config.toml
model = "masked image model"
encoder_norm_position = "pre"
encoder_mlp_ratio = 2.67
warmup_steps = 130
Rows from block 6 of the encoder, named by matrix and row number. Rows with one number belong to one attention dimension. Each number is 500 + 50 x the weight over its row's rms, rounded and kept within 0 to 999. All counts start at 0. Numbers have three digits each. After the name is the row's rms in percent of the matrix's.
# q: attention query, key and value (stacked) (encoder.blocks.6.attn.qkv.weight, 576x192, the q third), inputs 96-143
# k: attention query, key and value (stacked) (encoder.blocks.6.attn.qkv.weight, 576x192, the k third), inputs 96-143
q.42 087:510534510305470583554537493518468454484520502588462503492455478526497525462524571558517505363456576511413437527488491554525473442547488464479399
k.42 082:536544512499462588513459586510529417482530521609521493593376530487352400520478444416449488528449567508394440523508487518516589489498480516494512
q.43 117:488506418470493522532458544474457491565477495500438606479441390493436483459497576497495615501472509466505534540463577526522487453508554498541489
k.43 117:588513479482564490528508529506565560517546480477480478610418502531553482468559515617516471499517563529453505486419517602519529413408503523314579
q.44 086:514567562466596495459551514492495497432457518605485430394525487534454435510423477543494497465483548482522626432455555529533515474510468514486489
k.44 085:452481504517544541524560517658586507434500540509486413500463508477578483405492553430433510485632566410493584521594435533485540539504410476480471
q.45 086:549487574593426487516503495491375517558528517432533554566509413523434396601478475443463539402466493524502527514454487512395503566475578456462492
k.45 077:452483509530402528507569505298487467525451517481520486509583471560523505510600475474505474504532547476537494505426542508500498558449458580428475
q.46 114:523554491552407403516544439431533620596520494544373499476481493494454560433581410420411486539512469602554514504475476527501438575539494594498558
k.46 100:572524514433462459530520391501451411607454581534464548553482477490590557522490549526542417470530463525494491487579524597559479507496498507509487
q.47 084:583454498544489514483469504564460621518552509469535536420537523458492579492527468529467479473506518421468473570591531468523582550527507436504531
k.47 085:506439469509452435577477588600479456563533487523395506484486495512484517547550489511450435511502578436506511497633519412534635511477481468485491
q.48 088:401509492665470540589458550552614486495503598441562535521495472451546480446556558474458411650529479553547470480497569458466480493506408487498503
k.48 096:600524519505480515459498513600479502533543481495547591431490473474464567571469538501482440460519504473530436496410567468620498489445549532443518
q.49 098:488473508499588479498446499484513458472536502441450574499551524527580422498589502510514534537493473518423472438454484497585455539445501487507496
k.49 094:468585535581552497530458475526545485457491520554511541454522548576475485496473535389535515488487512563498594490447501593352465499492507477439485
q.50 113:385501423559430447496578419429413441435503518451489519467523515557461507498517485465504603475528486474529510469503476637433444476460532526516606
k.50 107:326411573498415504517508488461506398396517502470497489501502463531490494571508473360525503478524523548490482565493441508523441525484460465501548
q.51 100:486488493518484494459606486491466503451586476472531493506427462478587551497521471529456503641497479454502517550495362429526502512478487478508462
k.51 094:465434506506547527542477478489442474519547466473566503463532411500522523511413474443503471607581451496542476562487538447433414553471441437334471
q.52 102:480476464553536407445471570463498530492507508454434535470538489541486588367430478413515527528412433457595504410509498534483494562545502554455494
k.52 098:510477526484471460501531532497527531558634488477562577462472470453521552494494509529543549429455364583480495493493376518494489565502462500515541
q.53 088:504527406552642486484431500480504495504394531484513465535504504509495533431494519509465447412501483433515573511582509515495413481439399519484439
k.53 084:441494488469485453433562560620589528431509594437472535462495499509459521543463550574497492574497497525529500494520525422515527534601508470497426
q.54 089:462551588493464523399477507580439425486537498571456524503455505500509499493420554428469568534595411527544513511433481624573460426485488520497524
k.54 095:465467460485505362534454486423544468485483533424538477505473547543504496514474539441541491494591499495482561527464572467446510478486576500522466
q.55 091:490425580543434359500565509413518538514479539516588490537486425464493460535564461420445502483451488393476500479549453518543482467563431589568589
k.55 092:444495537678356540545492516524517552406489505482443502508423470481394507542526439501476497476558537516565481489493513457587513489475378505460493
q.56 107:466564426420559608489484420511547429507515473473446509528477500490522519542488528468525437510514425517556506481616474519543528553524561526481530
k.56 109:532551497442538527398485412496588484532538466572536506468353478540507564466432534468505500490538468432452494572584550609443437465510496457442518
q.57 100:425437452603509471556414565450539513369478538475513471490540562500513474504547516470549477553516602482491550530533523420524489622463441531526481
k.57 105:447503527564387455522485629603524511372509511402471520545592457503433502512446491426497512513575449544460500451551469433539522530624477422547494
q.58 091:450545512477506588462541481503462505605585516385483509503525525438455527572502538563543499523512427531502468552469495578422553525509562514502419
k.58 093:425476479481586486483536541487498501522492412524591468500539497464535470493495383452501506482556434390512639533583519610445503611410467491494519
q.59 112:549474663523472361434500383506608564505577420393496511543460571485433495501527480448504444574499488512493468534479508441499574525464484488424501
k.59 093:478510555487474496494517391425481446501650536511561520583505384541516521563496394528530499501506438496496461421470434471431492489515496554470498
q.60 105:566503464474493507604470532448480555619562591482459613493479510463460469425628362573493479522425454487451510367444531602590524435509558531480494
k.60 098:686553466497508490499564495516486480594547417498492526493499517540714489477548520511594527523488471485509496539502545635513478468469458529491435
q.61 087:476461566543546418390592498501519436528536438438548570424503557476426514538428555471528551495477498524509582496556458500419494378421441528446529
k.61 093:541539514532551521538497620499508509423493553508453448502518523524455491532519476524506563565511467582417499511502560508429427499472497495432488
q.62 109:538524411529561560499473467464507422554561578434497465542491536589630510484524477535511518517444373482466514405493458470538454536413502554463451
k.62 106:526560505413516545447456480557609384534503492489429534527453503525500521494492520483494508524541444530530548580504476526482514411526512493467486
q.63 121:477415503584414450502537478481536605454506501492528451525562484484559520490518454388494549560398486527561488499472478389511502557598370503350543
k.63 112:470506557467390464532459525555453455503525525515476575530469407456501497504427372556474500505545523562521514468563438365581596530614429496540452
q.64 087:543504490509507553618536471556481563527497532468536510464585491475477507405441525497505518509497482463446442564537537474428493417580503502514444
k.64 088:474513564487458504474517494557528422479471475534462505463532403541513537502496569461502486476514539452433518442420478448464534548549500580500474
q.65 089:551527421497427524489524518517460671468507583529563460429519522418496555535449593467600458503506502591467491482447525403501574453367520547480361
k.65 101:459574491543532497534479554541458531550468526569470400503413530467515500521546431464567470520539526489540523551515513563509484413487401490532565
q.66 103:437479543465620474436513522506487503534588494449480493442512472473564565476502495455472438485434484411517481465584491460570528497502377497500498
k.66 095:557516407618507533423565491461617506528500541471536546442401502502493604485443435483516369462532506455485548487579395538486547485511524531527403
q.67 109:575472593473533548496484466511504462496489527542438592500537507554495580471545487667477504556518500545497500477498428453524495491542543425507489
k.67 114:584407605578500599493563487518517485460507495486441604531568461548490517497491471537505503494502479529479577511460483539550498509544518434484533
q.68 091:554565545459578475550497548361492450518569524532468516476441434585552501482536557477462559427497519567509505572468497505366481522535541483516551
k.68 100:519456474540468575491495456543515515481433472528586548462538465391490558438401459590560380505514483401474492450498514545490509518471531526564487
q.69 105:504526343483482476520598506513577485496489498469488589395387518477572504499595569448563496536574491539553530478499549574523486502646539548486482
k.69 119:513474511505648575540496568506506488551453597522452478344544432505535553538450476458478475514428480534500477457464501554460544455500482451531363
q.70 086:459541493484548476495511501528493481621382553531506514468460518446487492519418545537432531489673500373492596446608513532512474493517472493550381
k.70 087:491491506584552527429461517518430577519501509414503431463582508516511549428488411402444580447453457468563423606555403607415591572520442449487599
q.71 108:498508543455485454530377449495472495597558521516528527557501506488463525573518536490484588439512464435492503446550532554552452476508379466649528
k.71 098:464514515436408492421475475475436458500502529468444430592494617577486453471506479461510567483565498470564475521437519502462451442597613497575488
q.72 082:530414558453483541553493520533449518499552452394472507552540540533511486428341575496505586520575485517495513485538486497537498491494496525452515
k.72 077:512470543534642539451509521443496438495380521532533464450516568594511483553550468578497449431454549544462540486475418512446405488499510451531509
q.73 100:455468594499487505472475500490441475605445501592490467586501433550495541581373434504469414552474491468418498472488451512433619530540469462528480
k.73 104:522424456436404456472387444490518538508611441526507616523660509534454497472545526411494648540562497501508540551549554393506459522538570495529606
q.74 108:516481408551445559649523541554465498526517502541486463384508468452446531512556517546486473530468529469494503476477528484489524498483412510493453
k.74 100:562498438487512509569397586542471458449579466547492530478445475391519532504446578494518489506441613495484518591572552516496617386492500476524481
q.75 084:502536443436395510496478520489489564487427556470490489507498509505565554570523453559488458500473476506407473509518478443485501473432472496493507
k.75 086:534503531504555462493487617464502460555588550451517501500506484486412431547534559465484456518466597563531513559441465424479551449459542586553562
q.76 095:510448449450426452544497508553543518465460467485572456484495504385467518597503483582462543476425586435457497539485449519434400463368423509521549
k.76 083:491528509528480519402494514515388548506535491491512469639497496484439474478520410672501532555500471573509501511509556402498487480451553527458630
q.77 100:516550520432512451503476427484410492564475510488502480539418501589466493592468501437510542497573550549554485474430534496478522557432515496532513
k.77 115:405468569461515418494429443513466426495515501478472499590498512506487487473484527566538504494585455459493494522504520513500486427507510485517567
q.78 112:523686408498484375532494542525542501449443520534500419586479575479528451424450558537447518520475421451511447574621442429441514495485519512515531
k.78 101:519492498476426493470533503570467479483480477504624569442439554457408486558507530481482419457470551518480530491462481456495523484571392552544467
q.79 107:411465495451519556516490509651483552449502427480449502437524483514519489415557475409485524490494440478505536487403551450512515499556592553593556
k.79 116:478493473649496388499483543570502488496553447572539504417534472514476448497480641497538484503465505497487482364422482559473551421493498462504465
q.80 088:408472517531446564541513504599536502461520443512487566581507596511439616550452444518527527503506561506494449446498498561461426486529509507571601
k.80 086:534514467486509497552509518454444552499478604618534554641504505508368480478556573456474501477377503577491421463495559472461476389480547487447492
q.81 094:528446521493549483509533435492522344436508520537488477602484479502518458506449391524541430505518585505506571554528446524489503592535390523485495
k.81 093:537504551564496516524535369442449486513510465470497558583547438530514430525545492550490553446514514501401462534493532526528515536493490441467508
q.82 100:584569422525483523526499568461458596491530537501479501496499478505528407550494393446483582562567578553494489539546534505510494552591538478446559
k.82 108:467455430538490471544522528477493500553557489491681511524569492494519501503503420513552498525404525466428551561488437556400523502485486512477505
q.83 113:429515556506545517392488396461483510490576473515431506485411519501505545495520502507609519545643450469494494494499549483511450449479504453441551
k.83 122:437511507462568464500501437421477543512492426456506502480465519524470499477515565537563476438428435500503431450456571557484462507386497427494506
q.84 092:518469573552528505481431462525507506545511395524451545478463510523560543498492455440466496515588428549479405518454500508502458526505507412539508
k.84 093:437619507480506496470495466499575498513475477512454473438510494476551501420496555456502516501441429453583507577572425538481514514579603501523482
q.85 099:560520500553454474558465491518520437451648444594530529428459513401517540592406468438501399562500505492542557486568487533476592558516374558500417
k.85 102:555521488498434490522538495504486495564524498487491554490516466491519487489492559505485355486492486513512471508539520399522596492580483497517490
q.86 103:564487485565500590533511509566459619442504492437507441537496480476530545473537455557546411597354496492437481525436555505477508503486601553452449
k.86 103:549594432514478499429643603543548475495516500591555481408469501430498492560509500522480512492513532561573536542483509421467503366357463483505488
q.87 087:524412598494366455485562444545518437445525488457449583560473452525561475575587525493473471472499429527545497485482528549482445490541623540529537
k.87 090:507439620397569513531533466493489508525462600524493565504507422466523573457398567542561472495488488459499494487431499478535490491507494450518453
q.88 111:457434530487532454514491532492455455482496488516515552460490501572539501437533677522624518531463517506521524402444602500473448494473592489496526
k.88 103:397500550431530504514520471530491482485437495569465475519431504516534504565500495509509520485518580586577459529374517502511487468493453461557463
q.89 097:519541465543501466444479528510511442515449482436512530453471476504505537528458468518465397521497422515503449518503465509565503515488377508510554
k.89 093:521566465490531508415432390488560540499507484453542485512523538475473455507455575519583498499502376475524558473512477442501482453404490501485567
q.90 089:501472502531560520492465606502459479528488504443584510552577503531471541513531528448513479409573494484533475498470486508455495461607488488499543
k.90 101:445619488520508534520421427406495642499543417492475468461495493500529504522462514451459492561539391511396429574499494526540523554425507500482581
q.91 088:478503600416497494534472555474472430555491493491508502638538543442567596500448514597523527531461486417571490445446470501573370491476571488565432
k.91 082:486513484507450484517490549582509495510508462482443474500488481500457426435515522481523483507576527609386498469536516494453493531586440523419430
q.92 103:496484591424495490528471548508504513350495472493464497437491441436515509484600637506467463534484494471551429518460484486551505507497498491451506
k.92 098:541560578584481482495511530522517484550541521452536550495473502520499419490509514541571545438511515581585593447398558440513404444486487568516500
q.93 105:383375471451542478502465511522454406516544557626439382530547550517564516494533351401426503482497581506461497528506515657472497489509510438543523
k.93 103:469481436430476525493457427409456498599538495515533518514495502507437397550431440510485537491584499488493574512645567648442549637482541529494468
q.94 095:514509497598467480475492461541467518454505471434528575496499503542471372581564533464540402443445473499450420505487514477545486462466450501554490
k.94 094:525506429444481550509554531515491482456499579478582557511473500402464500469524504500486352478559435462502620498489498406455509544491524526494470
q.95 099:484466503433458398444464522535555412516523489526423529551512436524508490487464459518494504435502498537526562487493577505500597498529434489511541
k.95 097:574459505494417579440526373446509471496501521487416472563449508504549579548460418573517456554493470519539492475589465479546505596498477507512510
q.96 099:521605497461513493499466508433469552546515494503565507503589504423473445454475462478575516455568362442506572531491522382401455542467498500495532
k.96 093:507416530538564499546489630522556544510450412373488530482500480508454555485533551534548496492486506598462431430480501431516556425485574520509477
q.97 104:539454450532527550456460540562623475495424506446502426491498484581471472484447562508444466486497617511513527508490513379522555554456573493512445
k.97 126:532503606463448483449549618543528561503502448489514410533495418453498579508520393484537482561520555534452441536507513451467476526481437457500467
q.98 093:543502399492534500492472371511526464491467549486504476340437446469420505532407560585439482502565517590537520502591532469560514391525502533545514
k.98 106:515519488449396497489577395445463502489437568547493578497502601437618519492520489483592419461485474447647500562539510491465450615620477510468526
q.99 089:514530429537490555507556491533532474516485559413420546501511474438484459508491507421430466492567573427543559497534438348439436575465556474492412
k.99 107:491514430465582628512538530460527502559515532618568482551514547589548474454474487447556548500518500490534486508414446484534492510549430493498534
q.100 082:472449678466594556461476520490444487521492517501457551426530404371591535471454385497550531484561350506573547493414501490503498570425530552557486
k.100 087:489494543487484523463418503474542402454497564451525501531476512467505414530535495480516488476591553567516526463538576535468565480502456415554523
q.101 092:469517521537481533510511509506424506439421510439456565646603410472603487532530440502506561498408515521466503518474521505392481538414560639603509
k.101 120:560470471502503426498382512522552485585507506511488459481409487524389529624412541493391551596492527590498482521519450557572580521490555432487486
q.102 106:451378428487399541585419505539463447509502547541526532477547505519550593448547512490610501469380511514511516525418480497495387449530496503485495
k.102 116:503421481509554495565540420480536502483615529412619469510520516484615414465432527498512472441481599495587478443521596514477548477566464540520491
q.103 096:525536625654509451533511441472429496484455449460509603519486440542472482459515500488489517480509558430486472443471539576449548445532448526581502
k.103 104:497561461356413428540489426406503534525451565545413522513407595497538535532505467486481549502493520514531521532494475526472413509458547490513521
q.104 096:551589551522456548433446583460477513503395510550458399543474486458441473561552448432377532526594515479521533544523556402486482518391440572544572
k.104 089:504457527487548555580532533466557499492545500405596445578446580556536501572455517386536480577469369511461428438463450493516474515528488552437607
q.105 113:488487527603534410488531509561516451512549399386587483518498452527569376471527518511532427575459555395496465510574523500458517455526556433516475
k.105 105:532558496444458542452530507518464547521483461699425527497475581499481602475551498471533469445567559507514528546465440475454431437509448529438503
q.106 098:479495478505512493500355493465458580546497417472496496458487408507425478432468518490531493459582544479500501502515530448562500526383469455459441
k.106 087:495460507484458482522575594490488500546494435479558506381496504521506563514544486486526554579436497478514385492508583460487454510446511490462502
q.107 113:485501540605447340503605558493528491543523464459542430505432514581535567543493476490578495558512498443495377475533499601550506480539441413479494
k.107 124:557562464536496434485494466482531501531382426457461536431498478446483552435505543430482564432504504474560537550418501603473509449495530531493425
q.108 133:495462538476469571515461564449480502522484665629412516492505531458471540594478546511454577473569392546504507505436483467499443544478513485485532
k.108 131:505383500525559548472507587493514429494549499322575408394478430491505435532465497561522442538544483525525418424605582519506573454512471457564485
q.109 095:509542535597584522434498385592482548487564530401585589534509415492387441484458516423498550538511447499551463402546514466534492410592517407415513
k.109 091:497477473462385571404512474459454515482483695602480529479462496506485537514597506524467498506547542560444549556472533467447453470449521508501408
q.110 124:540545461413453607380479401553543515448443551534461474434501506483493469445449511510442517510554591557520502605493462494492508511414649506467473
k.110 133:482510512488498514505581547483490409506528530530580486532502648451573533466490467539586465544490420507487443474556478437537474477551415468553566
q.111 098:459440489481474559429495502437573480461405603621439468405473469502474520494549507547525448387447558516506522487455529502507536528488494495523506
k.111 103:473528515498475416479608510521500493526578435429542404582435510484495512522481481481537549594511496436448475453521578519520479493465437436447537
q.112 087:460575501581473497573510462488423450538514613680430595466392434493434551537525511500481492488500442502521474499469419505514408497531432543434620
k.112 079:488439546546514439445483394470448439564546551463513538472491467503512456578505510515454527538493429525574500427507612536589571514498446508508506
q.113 095:556562497499460443453566509463497607501476463436459529498516496485649596492610510516516474470564493534436490480488578561608488517555461446442605
k.113 091:465584571540494479478502490493471507494442497494470617638534548505490492528475553503482580450517381535434515528459470578522530520512566495428543
q.114 090:544581476383501500503572476507490558515505563483480476535506549487506555476493510495523606496504461467414504535508455504487408522434492491495450
k.114 095:485482483585454467569545543526526466541425430480521449500599458559500552519447491502509516500461444441478478502403484490500497480525471551493567
q.115 094:514498608483532429549598495487442468506526503588493547489451544515497536477511500476549525560534450446453481503583462507500461467517426509567518
k.115 103:484459429517393553489484537493558470419487479452417479464506485462464523504499570483476513591421537548534502437441499549561542515473625561517501
q.116 123:460534601520506551591485497486464540465483557517486539516534540511488616496479504449502539542537405547495489520388450528455447516403440527572537
k.116 117:455436455477504496525458594539586502457474514442564482434451446530513440497493532533451575472459503596576533456521560538521543499494638475552502
q.117 095:423528571485494476475541595413486518510526450572531516521490548586573555534472490509586533660453501553464476549485514505470495442500544522593476
k.117 100:506493504562555466501426581586501502475484364445510566442473447558479451474503518456523399467509578471526570492526493507556518476482560478533460
q.118 093:500386387500461422474460391562594443506490470454584500449500436468565500534488643525494468506528537473621522488528531501478553451523531539502492
k.118 108:516504554451442535509494468455460559462483551563394482519535563423485568470513485505637379419532546434538505475501499378524447485453365486531552
q.119 109:543509401465463510532475548562500443483392494510460507475483522451494508485601579526456436457471600546566493489517487453392447584475582486513502
k.119 101:512507501553502504484564489503509507495499545602522390593511480463601535484467485482642450543501506488521450461528504488500527496569430471460486
q.120 085:460508486565698494418467524529496422548608448467532498519525570532433466445542500493502493465420491570499545517594526441574549488526528480519487
k.120 085:542499511512433493434548462469528532481494384492456582475493469490502554513488506572436567540507584523358499549486505482521546455434569532469465
q.121 093:539470477520515489554478413502475535490534480553657543519577508506491504490572565471444536504501441486493494491499502433513354464492471478447532
k.121 082:548428486510433475467453558505524497473487513441489522555491384510484442498534504482527491450447528466518564526502467551441547543527507510507427
q.122 084:516440453462516528493557528535422592557411474510578428463627560524548477518478546481603559506456552522475497526502493476485463518451520510408507
k.122 094:498513447500608532609525562500546463425515472501539604498503511487519497432477514505504495408465485403541625505458558456531492557531444521521486
q.123 110:527502459503536545496481537516503541511467494527492425453396439474392473512501581551444492463480632511533573478527490429528510535445517406493512
k.123 123:541526576522455462431567489434503496545537517483493433530480501460480541578491384454566576531521403437409446563540503397413471535445441491410497
q.124 086:509501528522418422482483560487522501446465515506474479463532390587587581449503509459537483562497454573617573554414461499487515497518573570502422
k.124 101:482517515453652494616494500496471511507493534505573518479495466484468435487487515500506382448500607441689513502510533576475463569577455408508443
q.125 093:506484528606477450433505437509574478555624496474615381504507496517505613509375391552520448580507545467476486524598487470565498331454490468515519
k.125 106:543514515448451385571492475456516533484529481531417593546378528521492593445528626509545451413464545362545521565479492491458355439560597609434462
q.126 096:455524537503377489477297511401516492518432511482531442519487473526435465531471524532499479524498538524510468431505527556404536589486546516497506
k.126 089:511496555495479424443558452518470473509636478474540445551489519503481494541504534468460476517497487424433466553600543492459410567489451475462522
q.127 086:429531474550470499452501474480464395502525577528485430504524446482480466590470456389451566598619548546490476520524501371369532496523405488478435
k.127 089:521461424380500448458577505530599501506461479451605542460470483575526551550486522536551424504359500485498450509488485514523543505495477458419497
q.128 106:525498545428450505524391406512480502454545480474425554528402458543451496497499570469482483498481493582509456457433533609508491465499490523668525
k.128 104:434495610443486481427484480496495412503533479496521597549459522529522479448434512510520474471442469425473499416423507379502537496565494498543530
q.129 099:493473575476593569504481448587547499474602456563499506437538504519422463459514475621384457469470631428485494509548515569552467434437548610512500
k.129 101:396473419451458503517630495524606452458435498486560501442384411529560517578493478526477507474481494438543491496497503442475530492536461531542511
q.130 103:540542430515524576526500555474492498562490540499436412483521553539482590512485492523506467506500456547511493443515446519511461443433470505562485
k.130 114:581497462437427537495609531563505519485465569497523491467507521368611510481448509526489476493492511478499503600538418426470486437493581586391480
q.131 090:503438456512565654563503566499597557567540413458455468468501479530533515477397383490492521509448501519528533493489485511521380515470464582516547
k.131 090:415522415490623500518451493458519506512452500424620439456484469464479473526508537507508492431507451510532436637540436568512497522568487503559501
q.132 112:528428527498591539454586576510540495506506442398491462474569480506465510437501463436488487397512485583505566502538509518546461462483514488401528
k.132 102:596481569493545519499519404460497515461535516507567564481574547553487554496559491590527501474527504469501509478535482468493472636466436494523445
q.133 106:522532345460501585543549620536512510401516459535548481501519528465503478562501417431497464497483525426468626561584529566482536515495488515470565
k.133 107:505462467453443452506510569531530453561452529481512537405540445568536498528436439478467493463523553494563596544512458460458493680478519527525444
q.134 106:523513378456455494472522487507468494445485436417582524559523460460563587482462493518589446445421420531566521506535440443532531620489531559452473
k.134 103:492511609575505486480508500452563559467544504511545484630555562539449489497519417433489529632453469475399401504461424476477497538489496475409515
q.135 090:511439514546490462423485523500536532417513538510669511525477467517576555524407530586576508630477455459432390498513487516513442543522480446371507
k.135 098:492530439487525534438490448465498526618512489537522486478510498529414466521514481422462560358572606530550594503507472477519546560424547433498509
q.136 082:543504523484463581406509411496540426535511506509519558563497554511537474461529436493554422601512545540498492546541559445395460546496389581496491
k.136 094:503500553520530510566455495522608535438440500511520509496468490528520507544515543525504329468429517354566571481568421500560454576556597509531490
q.137 095:532585561544596461456465422389428537500477477359472515476506546533456518445529490529487500418543549482515489481428443559474492490500496582512520
k.137 103:515547475462500602440491525514591483519479523527454483481589539584437536579537435537530395446541467547451475477509518554629477511499440490510542
q.138 099:618507544499539500461508542491527519443453507516507550469463439463453501511516526473496501426514484439446473569665498466489460499513499494593470
k.138 095:566517467485470555384507436510509498404504516484541560545489592552497507455521511507531441492441493487481551418377462459500546498457569502447474
q.139 099:505549508494515488543487429504496474504549523463423523546521458547501483584484590493507498506434481568491424490529521522526500466550503558520530
k.139 093:623528570468492508475502507423537483532518482551520509584566480544528500512516504407487510371550459494541446534535512475549480513488451490462403
q.140 085:488430523477480584553496512607497480497479493521469499488482504503545643518487530532556490511448540511496536496450496446532457562512522467560554
k.140 085:562490504541522523505535442512530392493594490458545558440496495534455603467472501484339619515510435488454356505575547493468505465544481538374504
q.141 089:556507499512492509552409538464447509477392547565562409524505456490506426563524543489456552509501658558454392570516483540515544489398593522494505
k.141 091:496463449439452552534427516498465459465490545538464470435496625503424507527498442427488553518530558468510550460526618517538550429536508435467447
q.142 098:563471516450564509504575485498512501544492519519425457607502570463522550561465454520479554460521411528509599518678461514511558471533441427497565
k.142 098:503477504490516433562416541480505500628500542529516526508471527464464436492525608461478500385525532543549527407476498529491455494462485453564455
q.143 096:581531488516556529422505380487468517497580450417534464615518489494509493520509381528486397506484478521500417529490496432530571553479547526444486
k.143 095:465521425596470498497533478477568528540514468441476483577529468530423566544552514540611487470550520443465399493532543520476444510452479500442484
q.144 104:578535601562465515503474521500495398518588535501491568376517471586513511434461538496460457495554576523511514424580543419487588520504480509537472
k.144 106:550523438512506498562519571536578524501491484543394460539593471474450577536500497512503475459547501479515552595516513492525573508553436428531477
q.145 089:469586516500551447442489515449445472521534491496501540572407548404498417555565391545518416467547416588529553459496515518487565457461490446497440
k.145 091:497565491495442434450503510510584560498442620494497322509462507459461430495436471522491589465555502490493482445530489504469443453512526501553466
q.146 089:443446540434445442496486481497487461529582451530465499455547499440540491486529494475490442524466398522512548449500508464507611574511507431529436
k.146 090:381522646549581447555492502477497355406484444464526523476502493480457498490555573501548408595496506441519595492533460588508519531562583569511492
q.147 096:507512475521462529574546527576477486486488572490507528535497532414500518521496572647418478498466538526535525506598510499496507554502459483456458
k.147 104:561558492521512588426511620466516500514460435513569517532524535486460483491406440576461478621518476557479443502515552507515522548543525495543500
q.148 095:507549506462531510628408535516405539554493408557435498488528544494564471505442523400500441472486547453502383499500491539435457371500507486495496
k.148 097:577602471477480502552525602470488495524402487533488486506485488444465565433483501447501506451557438541576386486459468482568523419560508579541518
q.149 093:477539499426532547482452491460521526475509433471524485548457499508459440559461486564504486501507441540443478479472560510459486497453560514515651
k.149 094:370379465519510463594506424418431499503500550557522441599486535447443489510508445456493575459532509497492436511482498565455483453506527353472499
q.150 104:640559641488517515480478513503581458508525493500492532547460435503528495477551563577498552488489494557465569455500499428559458489473494569528511
k.150 122:510370567511489481442601532526512418470510574433501591544406490501577537501473504505528426465485485506519498496457470387518507511526464548588479
q.151 097:505613474545466493430510445484479492483505515457481366501481469531468522589533429489479529360574524493406436484561529469500425424402514455472580
k.151 093:471518418519541589515414446473497555490556533539498509505455483434458498549421489557560520550480537512500509517529506515477517486415486496510521
q.152 102:500465623492581546461421492466552414501533567518422488454503472582511545459443487535459442489495405381542514509534485519697525519445508485579527
k.152 107:590540599401503522496491427477495455523549542455413515414474411613480512466493518579422522452567503539475521533500468561559502492544494481598500
q.153 104:541488497511489461446503455596454488461550479489504508447461424519511498529573547516426543550506488469453492617511491512514534495614529661594411
k.153 106:487471550504481482604445520515534353541499462458475514516561503505508525442415521467492526520482557493383518400528573511353475517507483484481493
q.154 111:460486485393500531529547550557503554560550524510462475524469523526504508540536450483499506481468496509548469521579631603481493484500531524515538
k.154 104:437525457458566510551592483463480531503437532501515493545468440499474492470507499512506562486520523516510544461467510554493460412518489388454528
q.155 100:485577498519497524434506452544515632461541556492490596662466474423502578515582537504442488490439436470537480434474511509474465615468487477485418
k.155 103:500506435630443496472472523511506493500518411481520432466594480402466488467443461531503515496469506504443574569470492453570538436398540555496542
q.156 088:449403506525470438426456366487467487475480520530500488460480517469472493474542551551530523500489541475498500470506527522404418591523448540562540
k.156 087:431494487458495570484496494602542518459528486555468592485511504492490535559596574534476370537487531416508477435496517493499503462518542514522450
q.157 096:500595474492559512507465574481489546581476464521490415482484501506545468514564452446422610458573509518432473530541567480480527503542498463481447
k.157 097:454521462569485483684611603603484488475427621506518461529585535426557480530435507464495506520493512572508578415502446523478515490505488488509354
q.158 094:501523533475492367526589529509475424459637516472495647624502475494493563487555508466468504487493514455529521428502460529494490505591520430587469
k.158 086:487464644546553450516445454377507578522492468430489512571519424510519502512446441510530548539487453520478497541575569501568508513499433490488502
q.159 097:514533485442534429516430511503510409478377534500484511411489438445482579423547513408451468377595453497558510416501509571487524517573521585543469
k.159 090:497501475466525501549597507529589440496549618509392540506485525510497498510573484557455521511438487591508451448472521508522517377500541626461462
q.160 099:556485504488490510491595465431490478534532480508496580513485504498494501574545493460580458529522469399382378451481549476489551525459472520446636
k.160 109:464453448477501494508492440527525537405517498482495505509503501576603435511444562520587519511507481489492449489539578575499463504515506429393495
q.161 098:474498484519484562590464576568523469509566488584455430480522518485471510457445501502538526406462537551514623511501552542518554485564351479486470
k.161 097:468498539586489482478516542508514488502518452498532422607588519455417386495494462541490533513461504532518497557484479457443526473459551441606503
q.162 098:492452475510525539494466508493454639607416473504548467492620507497533544524535563583529500513527443474482460503497502427474502528493468565470570
k.162 096:472565544507557406464481507489455495529516421461510466501507443517470538495542501490485566542530560496533426476492555436479388517480461438505431
q.163 102:551514508519479507545442520500496501495499389561482527638523501531548456396514452463448485493460572459498437496419494532502495517430408568442550
k.163 098:510480484530391505551482509516451452438469512508553458535553449557340506500482480499505460493513519496510462509551517456500500484522544497437528
q.164 083:651551492504526475466498402381557487495453490563497515450514540487482542535518503520500504513658532480486483451582542567393536499443485524479380
k.164 083:503506480507427410547434477503505500524519538524440564520536406524535414552552550466539513599530582623567488490495455495475449285515511523572493
q.165 105:523537468556513540431521584595483604551546428510572502521552484501520482488537504494539498560558519506516588532506439467469496414494489526541481
k.165 108:464558490539503486454517443380533450549532437528554503527520477491501512433518580544534520515486555503566639559520412533436530507498531508378426